Weights of a small image embedding model.
Model: 8.11M parameters, 32-pixel images, arch swin, norm layernorm_no_bias, activation gelu, moe expert_choice, num experts 16, patch size [2, 2], depths [4, 7, 4], widths [64, 128, 256].
Training: muon at rate 0.0017, 2500 steps, batches of 64, held-out accuracy 78%.
Data: trained on microscope photos of single blood and bone marrow cells, 97085 training examples, 1.6 epochs.
Rows from expert 3 of block 11, named by matrix and row number. Rows with one number belong to one neuron. Each number is 500 + 40 x the weight over its row's rms, rounded and kept within 0 to 999. All counts start at 0. Numbers have three digits each. After the name is the row's rms in percent of the matrix's.
# up: expert up (model.blocks.11.mlp.up, 16x128x256), inputs 0-63
# down: expert down (model.blocks.11.mlp.down, 16x256x128, transposed), outputs 0-63
up.21 101:544441499480516518501519493527505477533451587462487547566435480511446511556560471463532477490459531579484463456521478549484516521419521431500604430473505529400443538506544506477562533492445583
up.22 112:572465485533451471542519502464535482525456466462505557494495498530439445519527388494528542503551524468536476475464548408493531487535451485470446515472561543577458502510462538480443488509524403
up.23 091:467517529507453504480500512502499461510488450518482422470513452487488527489533463592501540477486495546504571525447498470525510479550500570451469495531599458463460482548581509614483518498525436
up.24 097:482518443456512498530454468539558457445462526512477493538503487427550549466475496519479535489492528490471481423421513468445543526430470489478513547451434562455485567481555579523489503448451478
up.25 092:481502442512482445461495429558465538558445477492444554509558531448552485499510547474498548495501454444475515450544498564545472488538488506474556402490458465530546551509510521496481458456478474
up.26 100:461511560459504527483443545537502508517535407442477510505544501429481477476521480493450520457484536507492492531579505490599440606480547488526515502499438524534479501574482455541464523518457517
up.27 100:545452496461544530455515561482598468495448465519501483547471473459529569534562518517490446506483491533486481497475518560546555505489472509532593461457540560559460532449544521484444523547455472
up.28 117:495535522495529444442417521511466540543526524516539501448527508453466453523493494427468490573575532443467459529479407504456493463491494484448474477525490514503579504528511551483523520498536489
up.29 107:532495528455464422516487533518477510407563511517444519491479478557482405531520488508533515509588537520472439451511468552480497514512489474457410456562506527470570458526460508542474608440554531
up.30 085:542402555461444520554485516511570490428490455496488542496507504570487492496518487471553434434477546464450501457519497587496544484482485505565560482531489492548481482490487469412468540502438509
up.31 091:475549482587497523536486531538437522578521458478450492438530443510528520536578493477512481420526493450537467472513468445505479513481506514539405551547541579521496543495500551434536527533475508
up.32 105:439538541479538535506476474457501455466474460493528504482516412580492576498385532635472525533548459547550507473581498520481498514503530480517503513486474506498459537498521487552537482591461416
up.33 095:548584575488474510563498474511508511511495516480468501516516483581453464469388522535486525477517499473425496429515517520502520497423541586577434535523507560468492489547515517430564476500579535
up.34 106:552502457474519546499474484411475496435506485522550498507482501471491544496503455552522509573554537496528518477450515423503441403487566531513569479530486554596488510514525498448567509451492511
up.35 106:537540475467462486544542564539470472570484434536460496454442421421463463441445493551521534541479451464477560492504468512486516444534497541492527542519510558464476485551465534607470548443419522
up.36 095:462428449501550495516504476543481521509453492406527450449454499549423557524451526516495447476485568496479507492548574536553548502505537503550363494464447464444504535487525534534520437579425542
up.37 101:516517439463505485482467509538472516421522420517516459502497449516449496486504486439444552511427474524497515559495526495485545412452456441537500504502543479590455456475491520527536534474501457
up.38 116:539495417528548437539529461473514497503545470501514507561524517465539497539522542465484434395482506518510537539500545491514549410524486515476507474473478462522485464503534517473549531579557496
up.39 090:495483464521516520435389449501508538462470466504481531473494472540483532576485538509522469497497438576502496477463502546409515445504514491529509486548442504483504514569536498456480530549506487
up.40 090:463480530481493497474522526428524529535491511499466463519557442567549471479543508528473561493501525491457498509494530434478519522530483474474522578506454503528576447476540463478497511481491447
up.41 100:498484516471550526420502485481472581540530555519521461446556444509461558540512537441491530524526514512484509563412546494493554429510428478492507482494493532554471581550513473496539516542454511
up.42 106:514461510456507560462555486536508534556473492530553516599534532495508469471528524425490458520499489500542469491519479550515489465519459456571480487490478500533458462445500480443579480510501472
up.43 094:505447476546478534472502475520481557520530463543532522457484509428414493498558483412558490501456499487467496526465508543469552505467424459521527469496526491509504518487484495490541511531423521
up.44 100:571533481456495514491545475499529513463513521496459501484529515525498479484567457468530517512448454561486510422496522456533551552436502498508509563428451407507421539472546518430485539409539504
up.45 097:474493501542490407496438471518492474522446457505423499438510457488422527490544530505480490442439508548500497473562525512486461442490561512496456462576550529512486543462470488495583492495452520
up.46 101:496505532488457489454548472486466438478487479513446434489504537452449476357533510511492497431481381500506496485493493522548476490473548515508569495478515453496483482580456430503489546507482494
up.47 100:534490475500513548496482456477519462499508429499514486579452517542529559537547474485498473417535582500501489473437549477560511529515524473535435497472441569533549487533480490485436448537469449
up.48 096:468433528453485516505511524507561473491469478469515483489476469554545512506390438460419523433585525463489531471547507492459500548464528465520555567517505377458560537548511534456510567468548516
up.49 104:476486498527517462566530463508478522561565484497486566447466537472542509516460503517478526452505429490592473441555542485433477507543534505482460431520526476511482569489542537543594515532518525
up.50 096:500475570467509433467516451531443558568504519466540517573486451457479517498477482483529482456507526518424482500535473510538443488491484503491568490587475447403507502486573556469490500545466566
up.51 103:514472500499471482533550494480499566458493452438520551585551494524466504550562460529501502518505471503532515491484485497467491521510520417505489380523508487509592493549423551534439489458435586
up.52 102:533507456410412520528520575471485510486489501538468526549472478498474537532538522516481480461476489525485458534498517504520496506479526492465495531445519572495533491426454530533462400503442453
up.53 100:512513475438505482497495571522506492507496524545514484480464458476429489521520460492450437527474489521429498517445417508463536522470584479469473495498567528517455493490556485453497460519480486
up.54 113:566517508517469403539518514512501546509499431490576542452513497492524461513495473520470444509544524489435513498568515387476503538443473488460508578458541502468432501492496519507520499461563509
up.55 096:512461489502492561474493559499510481460498475507495496518499563462512563523526463428492463457527523505519592474529513468527461551397504482498462506451529473491469500543516425486460500494510454
up.56 108:491514568507501508432531546540462497465479538517496426481553509482518462479498411452546492529478549564499513489485442415572571451465485490481510465539510564457438458528524526480511494564504515
up.57 095:421495528482534520446512491578515482540528481514520417576507497514536538368594519548516457450527442499475516491546502449459522533446529413479545559483448503484493498448471483483552496441470511
up.58 096:488460459531541525513488532515571537483485584481526519608499484526533531554494507549534541488482495462412495496507547538526537569465543471468504514471495575489480517547520460416543538536481525
up.59 099:530467512518474521468438474558508500461554475450517585528436462529539528517492517520475493439543458540528472418519552568505519535543445565549536548510495540508511481486561499489508499462477525
up.60 098:488443446494563539490532477478513452585502463474500585595528519515542536459470528513447459481519503544523473509473545588601562530464503470540429424483560530543508504492487488509440513537505531
up.61 097:593532490505539456564519466526427492495520528482482493523429504512463472425502554521478548511529486448506488462502508536527498506508518508491435489508554525406490451544487483607520533506523531
up.62 106:511485500428501483478466415452457492548447483456470457542535475540498532468527467526520535560522465510470476496536529509465434461527473542477524475452573452490575505449508433576527526546421534
up.63 101:539482452554549431449547550447516515539431559480568514543463529498486627589527525536528491540469511491448483514490508495484446553468441561503470524530471510555458493458529464466497441513481509
up.64 089:537482551537529483472476416515548553559500473498422437586512539440408546460496542556541470513544457489480549500535474523507491413519523503478412560515511479519560484541464501497547498482419535
up.65 105:520586555496491508524493453488451522506548475509537514530496513465444535448478490550565478451475396450506381515468549548544483547484491499514501469490502537530501574514515542469473566484539449
up.66 106:517453565533434552511510394557516520575518465593449478552532516444461524459510495440471485531437557527509498495430529507532496508521531461460507477527450491526498508412498442497509573502443548
up.67 092:482512505455543515502484488437453553522561431473450560546524465520568441520515454475520484531507515587494498382520507545450489531526419558471503482507479499509518497530478506430539503463478540
up.68 097:597526474504531590535527456533466426510443481551501485519559456431430518571543538525506561531491468549508493480456504464516503491442507459611490437498521550520481526479535465576452543457583429
up.69 105:476570486573447563527481533488577487494498594517470455553398468520456506565489590547529552466439499485524502473450546492462501479538525452512536425490551558528522469471522551512479445452572556
up.70 108:489498487491531450496554494511550480530492491511467485493453504535444510549544535485521454448477508533485562528489461417495539488530476412463473541453512495476476474463540469541519467515545502
up.71 085:531521534553522538442521457512534520531427509516505560516470545550532532509543577480422565428486459491487547508607489456533462502476457494509389481518494532499521481482510533529500438510468482
up.72 112:524468508433503524467538479480474577495481471394456498529534484456493591465543475559523538554528495486430502481469459412512424541449458526502467520520460514551511479463530512482534507491488448
up.73 110:531453412461509460537527447451477464544471510543577473532550471450511539554535498500482470499557487529513497489502506479514481567458514531540491480492481535554542529487496561459437514511514439
up.74 092:529501471515518515456470456478436495525580501518487547385518517492527482541510482470488513548507505469423466479562530510498478561570536521507561431479461448502562444516518464487549461435575447
up.75 110:534471431531510483516527469477487491503480528600484547463495456485529499441514483440424491503451505482452482458480495561465511548487468507450501563483515557505444447533479448533452472486469461
up.76 093:487507497519525449519452474473490524516537506521507491372518472504544550455480478539538591484508487407505536531535528460549536518510516488538535499531511488533429473543454482528513523473503449
up.77 093:517461441529450466490506586543469536596506558557537460542581510548563501497477493455539482455544547538414502480494513564474500485461552570494463472449557501503528492487497548463531542545483547
up.78 096:535502499535508582510448490542451503504552587475478508567511499491542522548428450484471508420510511533599465550482444532523529511536493488497493494472479513556512452540558476488420496488583440
up.79 112:472518533505451511503459448476468463540510491463427559464516478518426507610480496450544503434531478537553500548458515490533507516492538487527482548473499484482472476494520507570503458544488528
up.80 092:435478572524526511458576512494550480517534458483530569533439524480545420463488527544569426546485416502561482555490491486443515510509530471467480500533485537470480503458505480571529432545526496
up.81 097:483491537502505520486453503551425442532543534482450510635526526526499512496487499434461474446483474527460484464419591467495511499483405456511525471403545533436489497499427512467450492469541525
up.82 105:487525516423519509545520468469510464497494510487556504560512503480581481453542468398501514427397451541506462540451523501477516550536555496450559508456438543539545448472487451566500560495510472
up.83 098:526535531431502475486432510513463515490480504541434542493524568478543530555391478478489604516488416473497455473496407499536495472467487464514491533477533532468519518517417472563481490479531459
up.84 096:485459481502527554499475435551520570523526568514460429489481546504560485476515518494511532538492534517479403465524512627572477487535497453614508532456520474487538462468452482537490532532493505
up.85 089:514480544479529530435525488405431530434463561495512498405525537519479565480491479484467448467558511539506516590484451530449504555521514443528472513550521494473513521483519469505474548505509537
up.86 095:415506482517573575461477534494478484440493460536470475539509514513525480506574482483500502416565438527492438539505488565525456571454439478520486518489517508516503468512534530486496496529487576
up.87 099:508495522495541568495516469500530456468490503522418497443565501476540521482518513544499543478465516492479460457475527510502414507516541500482452483517546503496522476526538543449472463422548514
up.88 099:484496505439436490513490455565491500504451484551511506493525513543507546508529482483487457507525433470517464521534480490507491515495548535484602516552519478456575544477494433470509433445468538
up.89 106:509482491552476477504456498420519500521548426463502487490508499429508480539470525573501477517490553455462532596468536433517569448498487502455490558493542534541499510484523448470446523560560496
up.90 097:500579498493511471551543517452481560488457501484548542532431482529517543486525521458530555483510496512444532457479542425493488456488536559507485520510501506554481517442507491496529509449480451
up.91 100:523558477505550431484514489543482455483494517529513464502531517472496453509515526516488504538513530513498474503502411470531462556455506467450523432513511518516448476450469545518518528548460579
up.92 099:481478514498457491496500465468473412540541481569470511489514483458457502442510478474549540496508472499501461465513435460522534478503504440515429556456446475521517483509567484420529474490460520
up.93 104:489537550501488545524535471499531593535464505539582511512522542491474541459530414529508480503518519499445511542522464490537448494473482533491487544420520522521480507525480517451459481518524548
up.94 092:539526531457470455490475572482515464475545474485521508495512492456590537475535510488495526478501473531548519482539492520503443516445485471506473498439486490471482458465434551461485545478585492
up.95 087:509519422549556523502493471491487464533492495507447534503558513516466478468473467531515529532520454502450531476518521482490446598460490535472568519511550560506474484512485547480543540565494599
up.96 092:554566524427518539499480515560492516524534466552496601545529519539513497485517450514554439558425482489530555526477481528555502465530520507532508477535482559458478482495523543473462505459467483
up.97 091:471472547482503419574520493566513503581533493495463519539456574561542463457455426531506460477574555505531498510529502554512565465524489497511520511481482509453470489521549394481489545503505559
up.98 110:488501476496492401504529449476516495538495427507472509477490490532510523518512537535407497535520570532435514539524510515528494491442509472477526445453503483575482565520475504460551490563563470
up.99 101:518493545538525518539494509478505552516505501526553501472406501515524470465588508490500503506539514510559434545519423395553471547519543521488507427433494504476544490459486404390443431470549480
up.100 101:444476475545601481464464426508545546494518541475570493506503470530470474464525564536455531521499427444467498507493577526532508519482460560449524514492496419550538464505499501440481515533471438
up.101 096:564490484513542497516465514527510487402537529497553568440447536494487491507557528532508510524438457460517510476516554434475479454579497450479588506465555452568449515495496495425526571476528450
up.102 094:455485542545490532493468529470519451529483523422494520508418514499534563437466481480486517419395420546481544457537523504532481477494552471527497468485543475511485539479557541432455502495477484
up.103 099:464540511504520550457494446532549512448486446545516521503545481466480498474460468561468551420449547547531536477541446503511507563508479567508531427406490565509546516502466490510487464486470439
up.104 107:517476521458494520521505483482508498485473422530533498462490460521457509472515538449488527506560501482435517400493494461507480476543484510540468458513467565567514490567500540469465559487544446
up.105 105:506523496504456469514555500479466547497542519556491544476544470523539393543493470517471554474501490565482423536566450570480483570492454443508516507455591441508488563475604504506504507436449516
up.106 103:520536473540536515544476465507461509543473491506460524437481505529395489504422474509540560493459522505479531547542537517496489392492504559430487456563509548527491487484506576520441497510510486
up.107 096:475441513535467536479485535515561475482432503524459547564441429522514437527520563518559516527505540524482453471478535479517461519487550490534577499525531483514494490525462466553559475496501589
up.108 101:522513520531425483471505488458481470555491435478495493507517464547514502521454516445435484516567558486497475486472509458500480485449506526467425444581530470442510483453488523497485499465518531
up.109 100:510456409478568477532534470483554485555519442551536415528537509478515523516502551491519400500489583525500523555466487535522518532456484467485545489492503548476529445469419520564507444475513476
up.110 099:520527488506485533529430551535499486448464509516530539495487478621502402525476481442534487467495531515421484446515514495487417545565569512477424508595546485492450471474468500518526460486557529
up.111 103:571474473474501543572574465499504479522470536521517529475505514516483560524471416490510543445565452555479492535497534502521460499538497510480453468489522446514518533557551524448515573432560541
up.112 097:520577437530521539553492467415500512498534495465488514487524462503460458498441468506419451456554517549535547442484537590500526464443488533480555541551602491561556473437520459512451516527516531
up.113 102:450544485499467469548493520473472489539519549528508594568564520515545463501471472488467459516603472586534432401406543536550508509530550487540466518521456505545456486512466512499474560509490529
up.114 095:564463484474435538484448527508518511470533501525474511457530540628512564523531504476470447494558448541493470601492523500442496509500558567500470497511534411540430513497487512517514558436471535
up.115 096:487454483508539488570514536444449506464584517528440475527505483510531544484486445500525550469558496478472516487393521470470556529474558502481524497524452469518454578517500499512518480492523497
up.116 109:565518513514465577540494532524466534486522536514535448539474436452441511490532503492532454540466569531495492478499503501456510492515517511493558523493432431510473529477497466550526550547467485
up.117 106:523576542463574410481481552480455488537542515442472447525534503524486487489564501495498500475544486549439512531501490548557528519508483458470606514386565488511455508424499513456515487494521475
down.21 103:525499497563497483556525552497468536478517506533489522438458523459461515547461492471452453474492514470452533518415464475451517489484467446495473538489476469521497522521550559505554542447538463
down.22 110:491582547489517592511516579500405462487511463490483490508473599506548546471494488472488459454560565506562428470483541502488424548447495493414497561458483538493525548472468444572565534557554426
down.23 100:492535526449434547495528563521526471529504534539493517540566547531528493510504568470520544465465530584513478553543526478532487484497477481511449555476500476553507569443475491543537539497456496
down.24 096:473495478478530480470516492516443520483541430489467433491527492544501508547551525570429478544473567475441535455607600567511504575480538486557563438554442492537526458551550429502476529542462527
down.25 094:501508494526520495463534424462425591598504525454543421532474556473446471489540490477509571482466486495517477496508542474515447490447495595399487439541557496509421460503473489585546468581504520
down.26 091:478534502545474435575456439518454469401493478536566507459525530556529583487510433423561522478512404442484566519453466464512462499568446499464491488486524487457436479514483476488545497456491460
down.27 102:483427486485511495530546484539486569531525465495489545484501412539484570447531474479512544496506423498501433512467470506565483498490506546416502426483448498512554498522429586513414477463503497
down.28 113:475576557497509556517529507511494530464579466518519457496434531551500472536520470526441509554553496506504471520541481512535493488530497519444459542533648549436484472496517470533539524518516486
down.29 113:534536432516496523449615530568533493477481504505504470416550557489501453475472479504449516524504383477497596423502480504522505463532452523478528445498534492439568441505478423507564435557497502
down.30 095:523552502559572546466557502474475459551513534492492544512516515511508596503535383455550562570545435487466468483497485446508464544505569515457447507476520483418531492453579575513520537480513508
down.31 099:482482466486522476497478463466533552524449548526499471491462537421476485589483520498459513502461502531459516552476477558498508466411526487464495463414501492482481494468444501619562505536507491
down.32 107:517438512490538476450504547514484484561459405536503439493470501430445526490461577534555497464430531505488513509463574541571465487446505452493471506461528485556488499466448596529448528472540498
down.33 092:435542526536560509497523540496509481532457460512523517456473401426510507547467543524495515489540510444492514459484509455549523518455474547408508466536548532516503486481485513487481586524448500
down.34 100:496503509508494541563530491519495509508549503477542529449518417545547484463455455525446499443502429513554542547521544381460510509520508478443529573445486486411529464496505505473403487550531501
down.35 101:562602500532622477448474538474493552502493457469531528468486516546458460555487504453524475570504459528497494504483480504495461574524519422456487518515542505597514445436563453516491582475482462
down.36 096:483514428438497523456515529497467510442477517495512538446507486455473551541515449467492497463495453504504449447501447481557444474510433532527604543497547525438506490501534472454528487475505510
down.37 098:483557521498509511476529468496517522486530484502521543503448502483522507515517499508518420553559437513495523546510469488507542512582503597428508440532459472537425485519501460526557488546508488
down.38 105:533550582456479541505471506470516471462542431524496440476484500420466514490543528524612522518481547511553461534528451479536505447488460529500485566489563487494570524510451499472431538497492502
down.39 100:491424437486545491592565506496515468518562512520553434517459424510546547475481490519520469434493487518486446537489559452513469479468533488505532413453489513485478482447460590538505468484575500
down.40 095:442492427469465509524510458493533466486416487540493506494473522554502495501481479473521402539523522450481514525436556514542530525478485467575532455514386506538476496462447522481477475538534472
down.41 097:524472480505475478547458580454451515474479485450470454547491518459509573524456525554513532500442446469525431452478474510493495520472464536439509447484572479429507500471550533516430513536483499
down.42 112:521464491533448469527503519536518460440519458514553475450499522508573544530475447556471513411447554457513552474392498600482512551518539519521484607522510501443519451505440485476430494472516466
down.43 089:517455502485511448467493482581476537558506552500525530530542461536507510455462450485491406508500475483492504529440471480436514484481468454497548498478510451492516551592492492552511463491526511
down.44 098:490434543497545453465538529490437492462493523467488518514467507454487529469484472545517527507429509558455506484452498402484512476497447473481577460513487551513475509539528498520443495588571519
down.45 100:593569440474499538470440513548433519530484427501492445407433543433503551557535517511532455509486437447537463507489528566464556480485495405565446540436488469423484577533474516521462500494458475
down.46 103:508519464552555468525515537511513506491542550513500502459517556454521534543477536525397510542506461504473426503517525567494530486474486419500419464619477498471503530536557574505521439569465554
down.47 100:525447496510447442563512496518523506488533475435450596469538491492506501460508553510504465465473454491542539530425419503508548470358473507488530462433481543568474468434525518459575437521500473
down.48 097:464503469514458513519447489521505435461401491543476553578491460451442412545526506509510472507515515503466473524493514521454506487533442502488563438582452519575439465475456509542414546528473483
down.49 103:524523447474487557519485526551558478579432534536467549501425574484477428514449509485500503515328638497429506469440570542499458470527465567535463571517508508456476489446527408477531483458486467
down.50 099:499532464483521578490491559506410541485444548503545437485447467568509496501468461550454591500584472482539487496496504486536494439479526555479521472456433555543444491494490475497519541536515437
down.51 094:551494465377531586536530504572470457537520485553509383490479560488520478487501512539517508553560509487444443504453460540464506452515475456546437544451531583433464459459534494494460444513595527
down.52 096:509535561497490457475493492573506456499493530529521509505502521488467481568506526478510509454500422467472489529532401462503456591521587500495517433531471484445472531533511490428482521502516551
down.53 104:412461494435542541523516491546493511447547497468491516471567579516537490458436530532453488487506548541552512527454446566525587500588434509416510498456534509537485467485496534553516519547542483
down.54 110:480530586498533505521479564428559517547512476466468541536515502557465421505477535552556552524486529467533541467529425498517506591515474494533479572540491505501426445479540422450489471435529514
down.55 101:544468506545497563502446458505522402508550510493492488490553552511566548466505511518393453479460515483481407468515467519469460482523518505551574517520386470508505554515498540455514484535485439
down.56 108:448533540512432469518469501579466569485476497479472515468564499538570525490553497547458508464541524493481416481530453550558427453437486475509489459534494543550543535529434497534527468493460481
down.57 096:513536518534504404463444495483520577556469480500564535491485540524450426512459535485420537505481519480453503479483477551497493493495502497510437524470553439509533493485446472448470495494562529
down.58 094:529558524475524430493488504412517551483521447516473421504485481531483583507434470474429452565530456490540488541463590475500533579475526539470515498426581518520510477375515501485514477502513537
down.59 094:516485530513560485510500485550515509472446549527505454499442507507518545541501549471512545507462504509425584564526453512510427561432524429518524513468467486444492553477505505498536460514448494
down.60 105:501476543500472463443469552573494423427403418451540508482506568447451494542494514427511557452537461468484522445463481497488511463509548512478474597517492531547527480497531490484503514587546556
down.61 093:476540538499503460443518465549546533513515483513446466477538527506463514467522480448436497464438486534500479528495525520475481420521552490434504487506471507485531536469454496483584582440483436
down.62 099:524577591536529440487457537419451505538605534511467448530533526537526440495481519583506489491535484520520386461527473479523423494567508498474494453423525548521531519460493513495527498533538447
down.63 108:447467536509454534518474480511565496433487460536488516524485437496503474456586490520482512484551506522618491497540524484510513566510528483521510455466473532513507513464476433479545548531472452
down.64 093:517565541489557492468523527473444524539460541468548435499531485525519533512465493426498520524456484504453449489485524499448484492490436475503501469486515425508420577494520525562445546501550518
down.65 100:489507463476515493528550538560518430590486490436514561464528428546548500535479570542417557488553517549503501528492476428547549426536486542488502489557504520484500530519487446521564559530470558
down.66 101:471495495413503513517497391527491500500521474468472475477465538538505481450552557558529503475497526520470471499492483459600523596424528541508482499507534535463444455530523529500521421568566492
down.67 100:558518507521447454459416503438476570477444542471442493470497543494473516480529508517555450528409498455484479523513527461483497427493452458471490524583449534482431563458470496488479530508494501
down.68 096:521465508455523489502574485480516466489504470415480493492534538518495521496494519565528525421469481501457470438537460451502513442465523518370461454523482548515503506569543531532555537530474563
down.69 101:510556549504463456516507479473437507509488487503469490497514538578522438452433475545430524475588508507482386499584376551560461526565481487546430522462430428505497436512449504494504483581483546
down.70 104:558517550517450575500495450470480483474527534533504458493509459551538430500490500464501498513505584449479506438499491492531423575556545481522519468535501476519550510591494472469470479503485464
down.71 101:470515386494484481495489504491498493511495523521473368464467484510534533463521408486506458499401537495517476554433499552458518505549432510510495452465475495534473471541495511492541583534455528
down.72 104:489527541523485578475455500490491473468525525518525491517503523510456513525520467551498491506483480449537514531402522442537506469509550534459552527509525524494506491480516431449531450566558552
down.73 105:500506570475580473559514453475527494501470503522492516530475488460534488509436559477464516581451486506483468524479458555534548558463506472571523468546458537522427476477479492522518536506466497
down.74 110:439459503521508534469542509450524503537546479511394462506519464477477501537520443581460486541529534488549427495469588506437514428458495540437499506536542518554529535496541491511484527513509483
down.75 106:535502500462551472523494474527522491569458486459562467508498538514503523505518467477527499446534452523485479541494534460546559510472550521529469473489485465539517503465583502449507478485520504
down.76 099:547538437542467563439469465496512417499504445527395476567508520481492564508556548507492478511473514546569516466555490546459516465501516497497465506457546460475449487454506434485488495529539493
down.77 094:493452433531505467450529543509522594463523461491596546510499493456548439559490402511518505506582477427502477481528460516503476467514408529520523483499478547485493440480501515494469567488488460
down.78 094:507535525452481442495562526516490462468511488570564545420502583472492566466575501545498517475542584452469578491533499464514520562533497496493491490508540485523463496510450486552506459498527524
down.79 124:545515468511545466470473535521467441517444439496517568468462405514492494423476559519491534538483541555528440523570506500566546496423526505530530514514468475507465537495490518477510502455480521
down.80 097:463460420427498537437418585524545554437465510509547530475543524484508462477526488459462557539537571444509520437580487543503477484513460544505534543522504541502484430490481504429497580467513492
down.81 095:477538492551451487482479455519469520443539540536534506468491513502496483520526567470506505532524495505519488497483471471532477523535515508479475513470497490504513514492562492421503520551441422
down.82 107:466375518482486563550528534552531481416407505468486520554526498489542568503465541483459433468557516485481539516454463485507576494450465486566549515465475533505483552527516506516517462511525514
down.83 099:494497515489472508474504507555472422477521588477498551552421508470535459458458562489554482522509498479512490440424494545552468490462497496519476546511517549442503576543546519562476503529497578
down.84 102:498486529523412458452429493490473465406503478473516443521530489508497540503509565492494511540515486532524515488527486472471492605604501536518533486424551503499464552475564515528363458525487561
down.85 097:479583445546474484547470463521530509454470527524443516584524493452483491535503480485490497486485500492493532396503551498475527447504551466454454540482459409490519445532538514471487532427523476
down.86 095:486479430564498409539441493456544572516487532568512508533532550541445574490457561511507478506506484542544475527539552516478502548491501501406473416437462468540453550514540522513548492483506537
down.87 097:576485477550451547487508464518487520520524491469489532516485551487478534559528517404555432535389502475490515497467590499493527424526433532464486533459524587512492534460489426519519542501445482
down.88 097:482573417498603525474496521494447484515477541459475483368553546506480538475504496507491471517459510509523500532551530490551545490504448564476511503484428479524513470466453573469519567468528559
down.89 110:535519502508582550460463528504454547573500470519454494560475419531466474465493557478508509530674502529481516520524482439484448568503507498463508509512555485495524453435520467502519497473497510
down.90 095:546402556456502512525483470552462406516537497462488515534532492505512568443455568616428473576418472518505501540559457531504458447507476522472521571475554367506468493498520442544489546496536460
down.91 101:492552536447489513479533459457543484495551560479439465412465512521483485469461475496410539572549438531497461458444477526544505540596466511518481474509498513481564437476489507492471588503478522
down.92 101:560512566534498554550553544478468531538505494488477505477501531574566513497535430535486458461459553506492461492451543525498529475461462451503533445505521508443528528526539389530512475493456410
down.93 096:471561455540485493523482489508476505432506502484545527538494512459440431526461543568469525458560550539500535456524448479446528503541556483456549506583448428478489497491510529501493550506493462
down.94 095:493487436533564501499464405490556555434439472501608464556519478572456421517463483525463510534533585506506554489474464486447497583491504464515573411554481452533487519445556459482578480538496435
down.95 096:477493506489532557451562562401455554521476589527481566491463519476515462538484526495446517504536543519555408447499529472520527479547506479570444574476526440542494489485558564503486515527461488
down.96 097:448450481478453506506523467554483434537455481502494515475401484562577595483487505422441517503564529487562481420511459460465469453421455504521440429479433464489559560547466473527577558514546473
down.97 104:543493455545511515429497474387531533466459583455497457504533425478457551525480495461509487547510476530476489496544512537508533491472511519454576547522531521535512548528520615481504455500471501
down.98 101:535622525438469624496442523545509517550504490480574536538478533504488406527518451506481521560542485469485491520464530456461514542498476554491513600514516498526512504429525481438519508449506476
down.99 103:534451525516471525521463468495485455469501458501527501437550544528480463550540483484553523463461547493526484554490486519483554508487494460531501520429432517481476522536520484488569502468462481
down.100 095:452505531377519509543514501467405478452503527545461477514509538511547490508463487601455501495566522542545546512546563478477600564500541521481526486429478504465453477482460448527478472470533474
down.101 099:506499517433544607510574494471477500600510485471477469527459471553515471553462486509542479433503491488410484542530501469480563610429523534469507465493458518450523425487486507537497431533521475
down.102 106:455466492493457544500517488603444527539518557548495532462449477508450580519516495561458537576531442547532526496496522498508511521502433463565534424439505474440511478512501465497475512538541524
down.103 103:551519468381529427500555497488455441516605507522520543505510472545505527549511516549491405527460476494489514428495460495522478477497541436561517481533460503513492459529494536487558522508444548
down.104 099:534464510476473472474502490431534517506537543468535524514442551494545452523498518534515472444502469506493439557448561503510524486433583465547580492470507530486533514478511432541425461526530548
down.105 099:553509428537507495577566528494485525501550434453507533515447507485493603567470466501491450519550518469447516495445525447488495552508459467419513483556486510543481525489487438488511516508516444
down.106 101:480473540481577511441600483583489522513535430529551521535483505490536479537469534552461525472556558521531503462429560438504497500524447506535441521434550462442507494502459497465528519470504552
down.107 095:455529496524528494545481467477453497438496491486509471488546508441463487521521426448476498441459426501543503522457511533434536485487512467434490525457520463509459494453519552499434412594463514
down.108 106:517405506554551539505446433522532438593515517523448561533554532505495524421443481581540442545495501470556435485511512580472465494485513498498531497521486545488505511467479397528461485408523469
down.109 110:457424491409446484530466496524497472445542470499559538575470391445461506534581495474512470533500481521527536440474507535483539534454553442555536458458515468557501416559487505549469494498495530
down.110 106:507467477529578520486518501424508461589418503531478474577485515521466553502547466486477516540427442415478468437437537436502500505465506513526529476523495491513515542496503421521487430514471416
down.111 103:453504446461511440451522587446613480535517488494448503450585418546500472529477431513462481491488484480557406504557509487465492501454539483488515512493455465541526484557534423435519457480563538
down.112 101:495407522405570509504521501531503553554562519510496437494493520441498397500484474441471537481505526445535470548521475525518501530514503515459521471500474484475500533478441498529514483510488570
down.113 110:471542488500494578451565425517435503481481504497528445531460478546481483473583489572532580535495448465472525484578500465453486544487485466552517528537463557492567471441553473539385511514502517
down.114 095:484499479593492520465543428487531484428458447524511451545482503471490482521482526463527490494460545468520483501485466554516482488433545471465545452496435492528516436499491462500478468447574440
down.115 105:461497412485485544549516497550509576525479459566483565553517547454504560502538509505508493505431556491477458473559529480511504436507464498510537496476472442494447516476506511443456539473477593
down.116 096:513449487457439469481501532446501503494521484509532529368464533479549452458500411466458563535550550449445499494467567487554497440539536500509479536529517516504504550527535506467422468527549459
down.117 101:529454435456533470503485498497530493488464571539547539484535480452511497535473509451447501506447443543457500481543411537467471540530525492499613495481486510506472529511482559490495576559443512